Weights of a small contrastive image-text model.
Model: 11.6M parameters, 48-pixel images, encoder arch efficientnet, encoder norm batchnorm, encoder activation silu, encoder depths [3, 3, 3], encoder widths [40, 80, 160], text encoder layers 6, text encoder norm rmsnorm, text encoder activation gelu.
Training: soap at rate 0.0011, 10000 steps, batches of 128.
Data: trained on photos with spoken descriptions (Open Images, Localized Narratives), 12.6 epochs.
Rows from block 3 of the text encoder, named by matrix and row number. Rows with one number belong to one attention dimension. Each number is 50 + 15 x the weight over its row's rms, rounded and kept within 0 to 99. All counts start at 0. After the name is the row's rms in percent of the matrix's.
# q: attention query (text_encoder.blocks.3.attn.q.weight, 384x384), inputs 192-287
# k: attention key (text_encoder.blocks.3.attn.k.weight, 384x384), inputs 192-287
q.126 115:39 46 36 52 19 62 53 33 41 64 12 71 48 35 33 44 44 60 74 53 66 74 55 19 66 56 39 36 73 58 42 40 55 18 69 51 53 57 46 45 39 57 50 36 50 37 76 52 45 28 65 37 76 30 84 33 71 33 30 54 60 51 37 33 45 42 34 56 67 65 62 42 58 49 67 44 45 56 71 68 35 51 47 60 59 39 85 66 44 50 72 58 32 58 68 58
q.127 095:23 59 57 40 69 62 58 62 58 54 50 58 66 51 43 75 55 55 48 47 33 43 10 51 45 53 27 63 54 61 40 53 42 34 50 28 62 36 25 57 23 68 61 67 50 71 62 52 58 45 44 33 56 63 63 44 70 50 43 55 81 46 34 54 77 54 63 51 72 59 60 46 68 75 53 25 44 49 21 75 90 52 62 62 59 58 55 65 59 35 42 56 49 76 51 36
q.128 108:50 51 48 53 53 56 51 27 79 39 38 62 37 70 62 71 68 72 60 32 32 40 69 34 62 33 52 43 67 49 52 46 50 64 60 13 29 43 74 49 37 63 66 47 45 54 62 54 21 53 61 53 48 47 28 60 33 66 57 45 62 59 36 42 35 42 73 43 46 41 57 32 68 41 35 49 35 41 51 27 39 44 45 62 65 48 58 37 69 30 49 49 81 46 58 48
q.129 095:53 48 78 77 76 31 56 54 48 38 49 77 53 42 45 80 57 67 38 48 76 29 62 87 50 57 36 22 50 66 61 57 47 50 40 60 68 41 11 43 60 48 54 51 39 61 49 57 37 29 51 54 21 60 44 48 28 68 54 82 54 32 56 59 53 44 50 31 51 32 60 59 79 42 33 65 35 27 60 68 35 46 58 50 28 36 55 58 48 77 85 55 43 66 48 60
q.130 093:52 53 54 31 38 35 53 34 58 56 42 55 62 37 55 61 34 44 42 23 64 61 63 30 39 60 24 58 27 25 50 54 55 57 64 50 36 60 47 41 73 44 62 52 35 55 65 56 52 57 47 45 44 75 52 47 45 36 57 28 62 33 33 37 71 68 37 40 39 74 56 38 54 61 73 47 75 50 44 36 72 30 84 68 45 49 59 52 55 58 28 42 48 49 50 51
q.131 088:66 46 34 38 46 54 54 53 52 45 39 34 60 47 69 61 37 51 38 38 71 55 43 41 58 65 59 25 56 59 60 64 48 40 56 78 58 34 46 65 17 63 48 70 86 58 38 58 48 23 21 17 46 65 55 38 54 57 28 47 44 17 42 40 45 70 67 40 38 35 53 41 53 44 68 39 56 54 60 41 52 37 40 59 32 30 77 53 41 61 39 31 59 43 44 18
q.132 083:42 56 44 28 26 47 43 52 37 52 26 46 40 47 40 44 73 46 39 53 47 27 54 53 51 63 59 53 60 54 54 33 48 63 48 58 51 22 40 24 44 34 58 45 39 39 37 41 26 23 50 41 42 31 63 69 60 13 60 53 26 73 57 52 39 34 24 67 65 23 44 40 63 53 42 54 60 37 67 36 32 52 55 73 66 40 48 61 34 52 57 56 22 71 81 79
q.133 097:58 48 20 34 59 62 45 49 67 57 49 67 68 36 61 66 53 55 60 63 57 54 34 61 75 28 53 51 41 50 45 42 49 72 32 59 52 31 42 60 72 35 69 55 52 51 52 19 49 34 61 70 43 54 55 55 71 40 57 59 39 79 42 40 38 26 40 56 29 41 47 26 32 56 13 20 46 45 70 41 46 54 13 66 22 80 69 57 40 56 17 52 27 39 49 33
q.134 102:33 55 27 51 50 66 30 58 41 69 24 67 41 26 61 08 54 54 48 49 62 59 00 54 36 44 77 52 30 63 54 49 62 65 25 69 59 11 39 39 50 43 44 20 77 55 38 53 51 41 47 36 27 58 50 77 39 33 33 68 80 38 45 46 50 47 51 45 40 53 57 53 59 39 29 61 54 38 25 56 48 23 65 59 60 50 38 67 48 25 43 73 50 59 47 89
q.135 100:46 48 53 55 35 76 47 28 47 39 28 64 42 46 48 43 22 44 26 42 50 50 41 42 60 44 51 48 66 35 49 51 46 59 52 70 73 28 66 55 34 56 43 46 63 41 56 51 35 59 82 45 41 29 42 52 82 38 44 61 39 35 36 50 39 53 65 37 23 77 59 44 39 54 45 39 57 51 39 73 36 36 71 35 51 67 65 72 82 56 66 81 27 50 45 46
q.136 101:36 57 31 67 32 51 85 80 58 36 63 63 35 65 29 68 30 47 57 42 62 58 53 54 38 66 55 52 35 46 65 85 54 37 60 55 61 42 42 32 67 41 63 48 35 54 69 30 48 62 23 31 41 33 43 41 50 34 45 24 47 73 62 69 67 56 77 75 77 35 51 64 54 63 82 42 49 45 39 46 66 48 56 47 24 39 37 26 55 42 52 47 72 29 37 51
q.137 106:33 33 28 52 10 30 42 26 49 74 58 41 43 26 61 42 39 37 62 60 33 46 49 34 53 66 48 47 39 51 50 63 15 60 63 55 70 63 52 42 49 35 47 50 34 36 68 82 37 26 54 41 44 58 59 73 66 41 54 64 69 53 48 59 36 17 45 34 57 61 61 36 29 44 58 23 57 81 61 31 58 68 42 24 39 44 45 57 76 51 48 76 77 57 53 36
q.138 090:61 67 62 60 51 45 69 36 43 40 53 40 45 35 63 36 63 67 13 59 79 60 49 54 27 29 49 56 42 44 61 49 69 37 63 43 46 30 27 32 67 54 48 22 55 67 22 34 21 80 42 34 55 62 45 47 58 68 44 53 56 62 36 36 66 58 29 61 37 39 71 58 59 76 50 48 62 46 49 45 56 64 32 39 58 16 43 52 71 63 77 35 73 58 54 52
q.139 101:71 89 61 74 65 32 69 42 72 60 46 69 39 47 72 46 41 64 41 23 41 69 63 55 46 44 49 39 51 36 49 35 61 28 77 49 66 60 71 53 62 30 48 37 47 50 36 47 45 55 59 66 27 66 54 60 23 47 59 61 41 52 82 60 49 58 47 79 52 58 66 52 67 51 48 54 70 40 63 44 67 40 63 38 45 34 58 47 30 63 43 46 37 42 72 44
q.140 102:35 53 64 37 73 48 49 60 47 45 62 66 44 56 70 22 63 53 51 49 57 32 50 37 81 40 68 43 41 57 56 39 56 52 75 34 33 57 16 64 80 74 53 54 59 77 77 38 52 45 62 43 45 42 54 30 71 43 50 36 55 56 46 37 46 71 22 42 82 61 50 39 22 44 54 49 24 78 38 43 50 52 61 57 35 46 49 41 56 63 27 52 39 39 63 20
q.141 097:30 36 70 26 27 55 24 68 37 39 62 52 19 42 46 52 39 54 63 66 62 66 67 22 26 48 53 39 48 41 73 43 53 38 87 44 70 36 49 17 40 55 53 44 57 38 24 58 40 51 49 27 37 44 38 41 74 40 46 23 42 68 24 42 38 57 55 66 43 65 64 61 35 43 45 22 47 78 64 33 47 09 32 35 36 53 52 44 32 56 56 31 29 65 62 49
q.142 096:54 54 37 50 43 41 44 67 53 61 61 15 84 13 25 38 60 39 69 41 44 54 70 54 49 44 52 52 64 40 82 58 66 43 11 61 38 33 80 28 49 19 52 47 47 55 65 48 38 70 47 45 40 76 51 51 37 43 59 42 12 62 45 51 60 52 47 34 62 67 52 65 39 42 56 64 50 29 52 40 45 42 45 70 69 70 49 55 58 70 56 21 12 81 44 44
q.143 093:96 57 40 75 74 58 70 76 77 19 73 58 45 46 50 15 55 37 56 39 57 08 60 25 58 47 47 58 43 55 51 72 48 37 77 51 31 53 38 52 37 64 58 24 48 66 60 44 74 58 50 68 40 55 58 44 61 34 40 52 55 48 51 35 63 58 61 23 49 34 39 69 63 68 54 64 58 69 65 56 48 77 41 40 56 50 84 57 33 39 85 37 15 48 45 40
q.144 082:86 55 37 24 40 50 69 34 31 53 66 55 51 72 39 41 52 59 32 70 58 50 61 36 54 36 40 61 48 49 65 25 41 48 34 40 74 31 54 30 47 88 65 57 34 92 46 67 38 31 31 39 75 64 31 37 65 64 62 90 48 56 55 46 53 65 69 28 27 42 55 53 41 53 60 67 40 82 61 67 53 38 66 75 42 38 45 38 66 47 44 78 43 71 41 84
q.145 117:43 56 44 55 30 44 61 50 68 67 57 16 36 52 56 40 32 50 34 27 67 64 70 69 28 31 66 48 52 47 45 30 22 49 56 42 47 48 79 35 56 29 70 50 49 44 43 59 57 57 42 16 41 38 70 63 24 32 48 50 63 50 76 47 36 51 34 49 80 55 58 49 71 48 35 52 68 56 68 38 66 32 75 66 55 72 76 63 80 69 43 63 82 60 42 50
q.146 103:28 62 33 47 44 34 34 43 50 62 50 30 54 46 74 58 68 74 60 49 29 63 43 47 39 35 60 57 22 64 31 68 24 28 86 67 46 50 39 20 46 25 68 47 56 46 58 44 55 61 48 54 44 55 17 52 41 65 58 62 41 53 53 52 42 51 57 54 37 29 35 64 59 31 55 70 29 14 64 16 64 56 45 63 54 67 72 28 42 66 62 22 45 39 30 67
q.147 103:49 47 38 28 24 42 33 43 38 40 36 32 51 49 31 43 66 47 77 47 45 18 56 49 65 77 42 44 44 77 28 50 53 59 40 63 57 43 56 71 37 26 41 09 41 42 67 58 27 42 53 36 53 59 59 37 46 40 34 59 43 49 47 51 63 52 38 52 46 78 36 67 57 39 70 50 27 68 65 28 66 64 42 58 56 56 40 51 32 52 51 49 42 54 49 66
q.148 093:43 33 62 63 45 38 38 42 86 50 56 48 62 31 66 74 54 44 52 50 54 62 40 50 45 80 58 31 91 14 49 52 47 40 28 68 52 54 63 37 36 70 50 20 47 50 28 28 37 60 63 34 46 33 33 45 99 42 73 53 74 37 69 51 66 44 48 77 64 42 50 68 52 47 77 43 52 51 34 45 31 49 52 66 56 33 43 42 50 43 69 24 48 30 40 65
q.149 098:34 32 61 67 63 48 61 76 40 46 65 53 18 33 57 34 41 54 62 65 26 51 53 55 65 61 73 68 49 51 61 39 68 02 48 54 74 37 55 42 70 72 54 64 64 51 49 37 55 72 60 89 33 25 57 38 50 17 76 44 77 63 46 54 48 71 58 42 59 55 74 60 12 31 46 62 20 45 47 77 51 51 46 66 36 39 66 60 57 45 43 29 59 47 50 49
q.150 095:35 29 38 36 34 65 36 70 28 53 48 42 26 60 25 46 31 31 50 43 69 51 43 45 63 29 37 43 64 27 36 44 07 78 48 39 80 51 60 63 67 58 56 62 51 73 69 55 13 58 62 44 67 45 37 51 25 69 25 60 28 73 64 50 70 64 69 18 30 61 59 53 48 58 81 30 39 63 69 47 51 77 45 40 51 20 52 62 72 50 39 55 20 30 62 50
q.151 107:48 51 46 70 23 69 49 78 73 41 68 45 55 82 56 11 43 25 74 43 41 58 51 62 56 61 42 32 78 75 66 45 54 53 65 54 27 61 22 58 63 54 41 58 58 68 38 45 60 31 59 47 36 28 53 43 64 74 46 58 51 81 38 45 59 52 57 71 27 57 58 40 42 58 53 29 43 65 20 54 31 61 13 81 59 56 37 49 44 44 68 33 39 54 55 46
q.152 101:35 45 63 67 42 69 62 51 29 46 27 49 46 48 82 59 41 84 34 23 55 56 33 73 45 68 53 44 60 60 60 64 56 59 40 39 53 54 60 49 55 19 49 24 34 60 60 37 49 55 38 29 43 37 69 58 48 50 47 47 28 35 48 55 24 49 40 39 44 39 41 70 61 44 65 55 59 46 49 68 51 63 30 34 54 44 79 72 46 38 48 40 43 55 46 43
q.153 100:45 61 47 48 83 27 48 35 60 46 45 72 25 55 52 69 62 41 53 34 63 49 60 37 29 59 49 43 42 29 56 66 40 49 53 46 46 52 75 34 63 46 46 21 47 31 37 55 47 57 46 81 48 73 53 31 58 39 40 28 61 44 56 62 54 35 71 42 38 50 47 60 51 74 46 26 71 34 67 15 54 44 33 37 32 46 36 68 61 56 44 53 61 26 39 37
q.154 091:36 58 48 42 57 53 44 24 28 55 45 52 72 48 53 44 55 63 50 66 39 16 41 61 51 29 65 46 56 68 23 48 55 56 38 64 47 45 53 41 44 58 70 71 31 75 45 34 49 41 42 31 50 38 12 62 60 48 56 35 25 35 55 58 39 51 24 52 54 49 43 58 40 34 43 52 66 32 47 63 53 44 81 41 50 45 43 49 58 39 41 53 59 59 63 28
q.155 086:54 51 32 55 80 58 49 46 50 54 56 55 46 42 52 32 54 50 60 53 56 30 56 54 49 48 62 42 51 27 56 58 55 70 64 64 38 22 59 57 65 35 61 96 60 64 37 85 55 44 86 66 58 72 45 40 16 54 51 65 42 75 42 66 65 56 16 58 46 61 57 53 41 38 69 59 32 42 80 63 63 52 40 61 56 58 30 58 82 31 52 73 24 67 27 33
q.156 091:64 75 35 34 28 44 68 46 46 66 34 46 42 61 66 54 49 61 34 35 32 41 45 57 63 58 61 51 56 51 44 19 45 42 57 68 62 49 65 40 78 53 69 59 35 38 28 59 67 43 46 35 67 66 50 55 58 52 36 50 62 69 65 48 31 20 44 42 37 59 76 54 14 43 59 49 51 42 69 11 76 58 55 24 35 49 32 44 58 58 50 48 52 43 62 21
q.157 096:38 62 49 51 62 39 49 50 84 42 45 56 45 29 42 51 48 49 52 50 45 48 31 41 69 54 66 52 54 43 22 36 27 46 64 52 53 35 46 33 65 71 50 50 51 45 61 46 34 72 58 61 24 54 25 60 45 65 63 48 50 52 80 74 47 72 54 33 70 66 39 54 37 27 37 69 38 24 38 53 57 49 57 49 30 90 53 65 65 34 27 31 48 48 15 30
q.158 104:44 39 66 30 22 64 75 74 60 54 54 61 49 58 67 52 68 39 47 62 38 66 44 32 39 66 31 40 66 39 68 24 31 51 46 14 66 46 80 30 50 60 25 48 45 57 52 30 47 69 68 41 32 52 16 54 55 51 65 29 32 41 55 35 49 43 40 69 74 65 75 31 70 43 69 54 46 59 70 20 64 46 72 63 74 50 41 66 33 56 41 50 27 50 72 15
q.159 094:57 69 74 66 41 48 38 63 53 33 76 32 35 40 71 58 21 41 39 53 48 58 43 45 27 66 48 54 65 45 70 57 50 50 42 47 61 72 44 53 31 44 76 36 37 65 40 67 45 36 49 37 45 48 52 45 59 52 59 47 48 49 43 27 42 56 50 44 58 54 74 79 64 69 28 48 59 38 47 46 42 30 57 68 57 24 50 51 38 53 48 25 29 32 50 55
q.160 098:33 60 59 41 46 63 57 27 70 52 68 34 52 71 47 56 43 33 55 38 41 49 74 36 41 49 56 70 44 59 48 63 42 60 53 60 41 37 31 69 59 47 59 99 56 46 29 56 35 28 30 72 45 44 51 54 29 27 43 76 50 54 76 40 29 41 71 39 40 38 46 48 55 58 59 46 57 35 59 70 49 60 78 54 73 41 60 32 54 50 58 59 58 49 49 43
k.126 110:47 58 50 63 39 47 39 54 58 60 66 72 33 57 65 32 53 38 52 67 34 62 64 57 32 72 57 60 62 74 78 51 41 59 55 24 50 41 29 71 40 37 44 55 53 76 99 37 80 67 51 23 78 64 53 40 43 40 61 43 38 64 49 59 70 44 71 40 36 55 65 37 43 45 51 44 48 43 50 62 53 63 75 49 41 59 30 66 20 68 78 54 50 52 27 46
k.127 091:56 79 46 75 54 52 36 48 58 57 61 53 51 68 33 40 73 38 47 71 49 43 77 29 55 57 33 44 36 35 76 58 39 31 66 52 67 62 13 51 55 40 54 61 49 35 63 50 38 55 50 40 48 96 54 55 61 52 58 42 54 42 33 54 57 66 64 23 16 56 62 27 67 71 79 54 60 45 45 69 49 60 57 66 70 37 63 54 46 53 74 55 65 45 55 41
k.128 112:46 82 52 62 48 81 56 60 59 65 67 68 39 18 60 64 39 29 64 71 28 30 34 56 54 77 42 83 50 36 40 55 40 24 55 47 63 47 43 41 23 53 46 35 57 43 40 68 88 41 74 63 68 51 85 48 24 66 77 75 55 39 44 48 29 40 67 33 33 63 78 66 61 47 74 44 49 53 50 61 46 80 72 61 36 46 82 68 48 63 73 55 51 58 31 22
k.129 094:34 43 33 61 67 38 56 66 70 71 36 27 36 54 60 52 30 54 37 61 57 81 59 48 37 45 50 44 71 59 62 70 60 40 48 53 47 39 43 72 78 36 81 19 54 75 73 51 33 34 68 56 59 42 35 54 59 38 67 55 47 05 79 28 59 46 50 07 56 80 60 44 36 26 90 49 53 31 36 71 55 77 55 48 73 56 35 69 63 34 62 67 71 49 56 42
k.130 092:39 55 55 46 57 66 69 73 47 49 42 37 61 37 59 34 59 59 22 55 47 27 30 55 56 52 66 73 40 69 54 55 39 54 42 33 61 41 70 67 60 40 60 33 43 51 45 27 51 37 41 58 42 38 39 47 22 31 45 60 50 68 40 35 39 77 28 69 44 40 42 66 75 52 37 37 74 87 57 49 44 40 54 53 41 52 68 46 42 58 57 58 52 95 57 65
k.131 094:76 34 63 49 28 53 39 58 67 48 48 51 67 52 44 56 43 54 28 35 84 35 71 37 54 49 52 45 43 52 64 50 57 49 55 32 24 59 36 27 37 71 57 39 67 45 23 63 26 13 54 56 26 59 59 60 51 55 40 52 26 09 59 44 59 58 64 53 38 39 37 39 59 40 37 39 42 64 70 52 58 51 24 45 50 38 68 44 59 61 58 54 46 19 42 63
k.132 089:39 46 50 26 54 50 86 56 70 44 70 59 61 14 68 23 68 39 18 48 36 50 46 45 64 24 58 64 41 34 56 63 42 54 47 61 72 50 27 63 40 42 60 44 35 47 04 40 53 32 58 53 68 48 69 30 48 55 43 58 34 47 49 35 39 17 35 38 70 45 42 75 51 48 59 41 51 76 62 11 79 60 49 37 46 76 51 57 42 43 82 05 50 72 71 31
k.133 104:52 72 82 52 32 52 44 74 47 62 49 69 47 44 54 50 60 46 46 41 57 32 49 44 41 27 46 34 29 20 54 64 28 57 41 67 57 36 37 59 55 48 62 66 74 75 43 34 52 59 61 50 41 61 55 64 46 36 35 53 65 58 60 42 38 36 35 34 40 69 38 54 35 54 48 51 43 65 53 67 15 58 46 42 68 47 29 50 40 52 46 46 40 73 71 57
k.134 096:63 31 42 42 26 22 59 40 63 44 59 33 73 55 34 62 33 26 46 32 59 58 62 29 27 44 53 58 50 25 39 78 76 59 52 39 40 65 54 41 92 46 56 50 50 63 37 41 80 49 38 54 27 53 59 64 23 44 59 46 64 49 74 53 58 59 42 50 55 59 80 37 59 50 49 43 62 41 40 66 69 54 76 43 45 51 47 58 66 41 60 63 51 54 45 51
k.135 099:45 25 44 48 34 23 58 26 59 53 62 44 60 53 59 62 25 43 37 29 84 70 08 58 65 54 42 63 70 32 60 56 47 41 43 58 46 85 42 56 64 43 34 33 45 39 52 55 45 44 32 61 48 47 55 67 52 80 52 31 13 38 43 71 53 69 62 47 26 40 19 52 55 60 37 49 65 44 74 32 43 37 80 36 43 63 35 60 36 50 56 45 72 43 14 38
k.136 103:48 77 49 56 36 55 77 64 68 63 46 22 23 57 55 42 48 50 48 33 56 58 68 52 37 59 64 53 67 60 44 45 53 32 27 40 61 58 53 28 49 45 57 40 43 65 33 51 60 24 30 48 66 63 35 43 39 67 40 68 65 58 45 60 31 53 61 57 57 71 41 38 36 53 65 49 41 34 49 79 48 46 45 67 32 16 57 51 56 23 48 59 35 49 63 57
k.137 114:52 41 41 43 76 10 47 64 41 41 36 13 53 58 46 88 41 66 48 61 40 49 39 31 63 46 80 58 54 30 63 24 47 47 50 63 61 61 62 39 54 37 50 69 56 79 59 54 17 55 48 66 32 42 62 75 46 58 33 38 12 40 61 53 48 62 66 44 71 50 54 47 59 57 50 45 61 59 65 42 26 53 15 45 53 50 58 51 50 36 39 43 64 27 62 30
k.138 095:38 34 33 65 41 51 57 36 63 57 82 39 64 60 61 53 57 77 35 19 68 54 54 39 33 36 56 78 53 54 38 32 23 46 35 75 46 78 41 87 43 57 45 50 40 33 37 39 38 54 49 49 39 47 43 87 74 74 70 77 43 21 39 64 54 36 19 38 31 42 43 67 23 67 64 50 53 26 54 25 66 53 66 53 61 60 57 52 60 55 60 65 62 44 69 69
k.139 099:69 70 64 43 75 78 54 87 74 47 37 41 40 47 20 38 14 58 64 71 41 65 62 52 49 47 60 54 40 47 55 36 50 29 39 60 17 32 54 49 12 37 51 32 30 54 57 34 40 46 43 22 36 64 44 23 60 35 50 69 49 29 12 58 63 38 40 73 61 35 32 70 57 61 58 65 55 50 71 57 50 43 57 37 39 35 67 63 59 22 42 33 42 54 30 50
k.140 109:35 43 28 54 83 45 44 59 56 46 49 51 37 74 46 45 79 48 27 48 60 35 28 66 44 16 52 52 49 49 35 40 50 54 73 41 35 58 58 61 51 74 31 18 45 44 59 56 52 56 54 41 49 69 64 30 45 61 33 51 59 56 59 44 34 53 34 39 31 33 29 69 46 46 67 30 55 26 32 43 31 59 30 59 46 59 50 46 42 55 58 31 47 63 56 43
k.141 094:56 36 40 41 44 38 06 59 56 57 59 58 46 59 42 39 33 67 34 36 70 71 68 59 35 43 58 56 62 46 38 47 45 59 67 70 55 67 51 32 46 53 35 55 53 43 34 65 40 50 54 49 43 43 80 49 33 49 56 60 43 54 38 44 64 59 71 47 60 12 69 60 45 28 32 32 62 47 56 30 36 53 42 49 35 78 58 76 82 39 58 70 57 57 38 47
k.142 098:48 66 32 43 42 39 53 50 60 39 57 33 27 22 66 42 49 41 60 55 24 30 37 59 39 79 50 66 24 72 50 40 55 26 50 27 21 48 73 74 79 67 42 69 34 54 42 59 61 13 47 72 88 75 55 60 54 51 56 44 49 48 67 65 31 48 66 68 44 65 70 30 54 48 42 76 47 17 24 39 66 40 61 64 61 36 45 58 30 41 51 38 69 47 63 66
k.143 090:52 53 49 54 34 81 49 56 31 38 63 64 58 43 35 44 40 34 46 44 64 45 42 23 54 62 31 35 68 52 49 47 56 70 65 51 23 68 35 61 55 59 57 39 54 47 74 45 85 67 65 58 56 24 69 88 48 55 43 56 36 23 42 60 21 46 46 46 48 53 46 42 58 22 32 55 29 47 53 52 44 62 31 51 64 43 49 52 74 15 61 59 33 42 69 49
k.144 094:42 26 39 50 56 52 49 38 53 46 54 12 71 46 54 71 74 63 31 73 53 34 67 57 44 18 44 48 73 61 44 58 03 77 42 61 34 46 56 61 49 41 47 65 76 41 64 57 43 60 48 59 64 45 77 54 53 30 43 78 34 37 74 60 49 59 67 30 27 33 39 35 38 56 49 52 56 45 38 47 60 56 68 26 36 53 66 41 75 33 64 53 71 27 57 64
k.145 112:25 60 62 64 57 29 68 64 48 72 85 51 40 64 49 30 66 34 76 63 19 51 27 39 35 17 77 42 46 44 63 72 33 49 31 63 53 54 57 40 41 35 61 30 47 29 56 57 56 47 55 30 35 71 37 54 57 63 49 61 47 43 56 37 62 29 53 17 82 22 46 47 36 74 63 50 72 27 46 35 60 57 61 48 40 51 29 52 55 11 35 46 11 56 43 53
k.146 099:54 41 68 56 62 49 54 52 75 49 46 74 49 50 47 14 55 44 54 64 49 39 43 28 49 39 36 42 71 55 43 48 65 61 74 27 55 51 79 40 76 61 70 35 39 13 39 20 46 55 38 52 63 38 34 39 37 54 21 59 55 63 62 58 58 45 34 54 55 69 04 50 54 53 47 36 60 50 42 30 64 55 32 50 24 68 37 49 30 48 57 50 43 43 46 45
k.147 101:54 74 62 32 39 56 22 60 55 36 43 42 19 38 19 39 46 60 37 41 69 52 50 27 52 23 42 49 33 72 45 49 74 74 39 67 74 53 41 57 72 36 52 51 46 30 22 33 63 62 40 63 48 53 41 64 72 66 16 58 33 55 66 36 53 50 48 42 46 31 45 55 59 54 35 63 51 57 68 54 69 46 51 23 52 61 19 49 47 46 55 53 28 42 37 66
k.148 097:70 41 49 27 33 53 56 49 82 72 40 52 58 71 68 46 44 51 27 49 61 35 52 49 52 80 50 66 56 21 49 39 58 72 73 64 63 75 41 67 35 85 36 67 63 55 38 29 58 38 25 17 45 41 51 51 57 60 70 55 47 39 36 53 41 31 46 23 73 48 52 54 41 68 26 22 57 61 54 49 66 35 85 60 55 41 64 36 41 56 66 41 44 70 25 54
k.149 094:68 55 47 62 65 54 43 77 49 47 20 61 48 67 45 35 56 56 63 66 45 70 27 45 27 46 71 66 50 58 28 28 52 43 44 64 47 41 44 68 28 45 45 57 58 58 43 57 75 19 66 26 53 17 67 50 62 48 39 54 34 45 59 37 45 59 70 64 39 35 43 70 39 77 35 50 47 53 45 29 44 30 60 80 54 44 43 34 43 39 35 64 40 35 55 50
k.150 092:37 50 43 29 41 30 61 37 66 76 43 33 47 53 57 55 47 70 36 32 54 32 50 58 69 49 41 59 41 48 60 60 49 74 36 28 57 46 52 67 31 64 38 52 45 42 75 48 24 23 79 41 46 41 54 18 57 30 53 79 83 44 47 44 58 77 52 57 81 33 50 33 49 48 78 31 59 52 85 57 62 61 58 30 40 51 88 64 62 58 38 40 39 31 60 60
k.151 103:31 45 69 37 40 54 56 63 79 32 46 37 86 64 41 69 71 27 53 58 37 25 35 65 73 44 50 05 51 71 51 42 56 60 72 30 47 43 55 38 60 54 23 64 67 75 27 69 56 45 54 46 58 69 52 42 67 56 61 14 33 38 64 38 47 28 58 45 61 50 22 22 34 64 29 40 34 40 55 36 50 35 33 61 55 36 36 35 73 48 42 43 57 52 69 60
k.152 097:55 53 70 35 54 64 48 34 48 72 46 48 74 62 66 46 18 42 41 52 43 33 43 17 55 70 49 67 52 25 53 33 53 63 70 53 69 43 52 71 65 33 57 56 59 48 35 53 38 64 49 61 43 42 63 56 64 31 43 34 19 44 40 85 36 89 50 40 60 54 32 86 57 53 75 58 55 42 62 39 50 51 47 54 33 40 60 53 49 46 27 45 78 38 58 46
k.153 102:57 39 72 56 49 63 58 52 91 77 70 47 61 60 42 53 43 48 61 42 42 39 44 66 43 52 59 48 58 55 39 31 44 52 35 65 45 62 64 23 54 53 48 52 46 69 50 29 53 60 53 34 48 40 65 70 57 36 80 45 56 50 44 61 60 49 55 56 66 82 31 30 45 40 42 54 49 58 56 58 53 57 63 57 53 41 35 49 45 61 35 57 24 47 46 65
k.154 102:50 37 56 42 50 69 30 44 60 64 41 56 60 63 53 57 44 46 50 45 41 24 54 66 61 36 45 49 39 26 62 55 63 44 56 57 19 42 54 48 63 57 51 71 28 44 52 50 47 19 45 49 54 57 56 31 37 54 37 39 61 63 42 47 50 32 55 63 54 72 52 28 68 39 31 82 58 58 57 41 65 49 55 76 29 38 56 47 30 69 26 47 39 59 68 35
k.155 095:23 64 52 66 44 73 65 33 36 18 45 46 60 52 40 76 80 72 43 42 54 25 43 59 75 26 53 22 88 42 75 33 40 21 49 43 70 71 54 42 45 50 53 69 41 28 16 49 67 30 39 17 61 66 28 33 54 60 48 57 50 66 39 24 47 58 37 54 75 38 75 35 51 50 51 48 44 60 39 65 58 47 47 54 66 53 52 63 53 53 46 39 32 61 50 70
k.156 095:69 61 63 58 64 42 62 34 58 44 72 54 48 78 41 53 49 36 46 50 35 35 38 52 50 46 61 20 50 24 59 75 30 58 63 73 87 54 79 50 33 51 57 54 32 62 52 37 51 72 53 40 56 61 57 41 62 38 51 52 31 67 56 51 41 38 38 65 41 65 55 52 42 70 81 40 61 63 71 36 37 61 60 38 52 34 36 62 74 26 60 48 33 44 77 65
k.157 092:53 30 69 30 48 27 48 56 15 31 84 38 39 62 45 32 66 49 46 60 53 55 25 67 55 68 46 58 29 51 53 35 50 40 69 50 28 32 62 35 36 82 59 10 35 51 47 61 61 29 29 47 46 35 24 28 40 57 29 76 35 57 49 48 22 24 51 36 22 58 32 37 74 68 28 57 56 61 46 55 61 54 80 38 51 26 68 32 42 56 50 57 28 55 39 28
k.158 093:24 60 51 39 48 44 53 47 58 50 46 42 38 29 45 21 50 18 62 28 42 64 64 55 50 53 44 53 39 39 37 34 39 57 33 70 30 58 53 64 48 32 49 56 49 54 58 44 54 41 35 55 41 54 74 37 35 38 56 52 45 52 59 39 71 41 60 42 20 06 74 62 65 53 48 44 44 59 88 52 34 29 62 52 59 36 39 42 15 45 58 65 48 30 53 45
k.159 087:42 23 35 51 41 70 46 77 24 58 68 16 49 40 42 40 46 59 37 50 53 56 40 48 41 65 25 64 33 58 46 43 54 52 45 30 57 50 70 39 49 42 52 45 31 38 64 50 77 59 26 38 48 18 64 56 30 35 59 38 74 45 27 69 45 62 69 81 49 41 41 24 56 42 56 46 65 27 54 43 46 36 44 60 47 49 48 63 65 27 60 37 63 63 38 50
k.160 098:63 67 61 89 41 35 53 51 53 43 65 57 57 41 49 68 58 45 58 69 48 19 32 76 35 32 49 53 54 27 48 44 59 46 27 38 64 57 68 42 77 36 43 56 40 58 56 37 44 42 59 61 37 41 36 49 69 65 23 43 58 74 42 56 53 35 65 45 66 50 58 64 79 37 66 63 81 36 43 62 66 65 50 47 49 64 49 49 67 55 43 59 60 41 53 32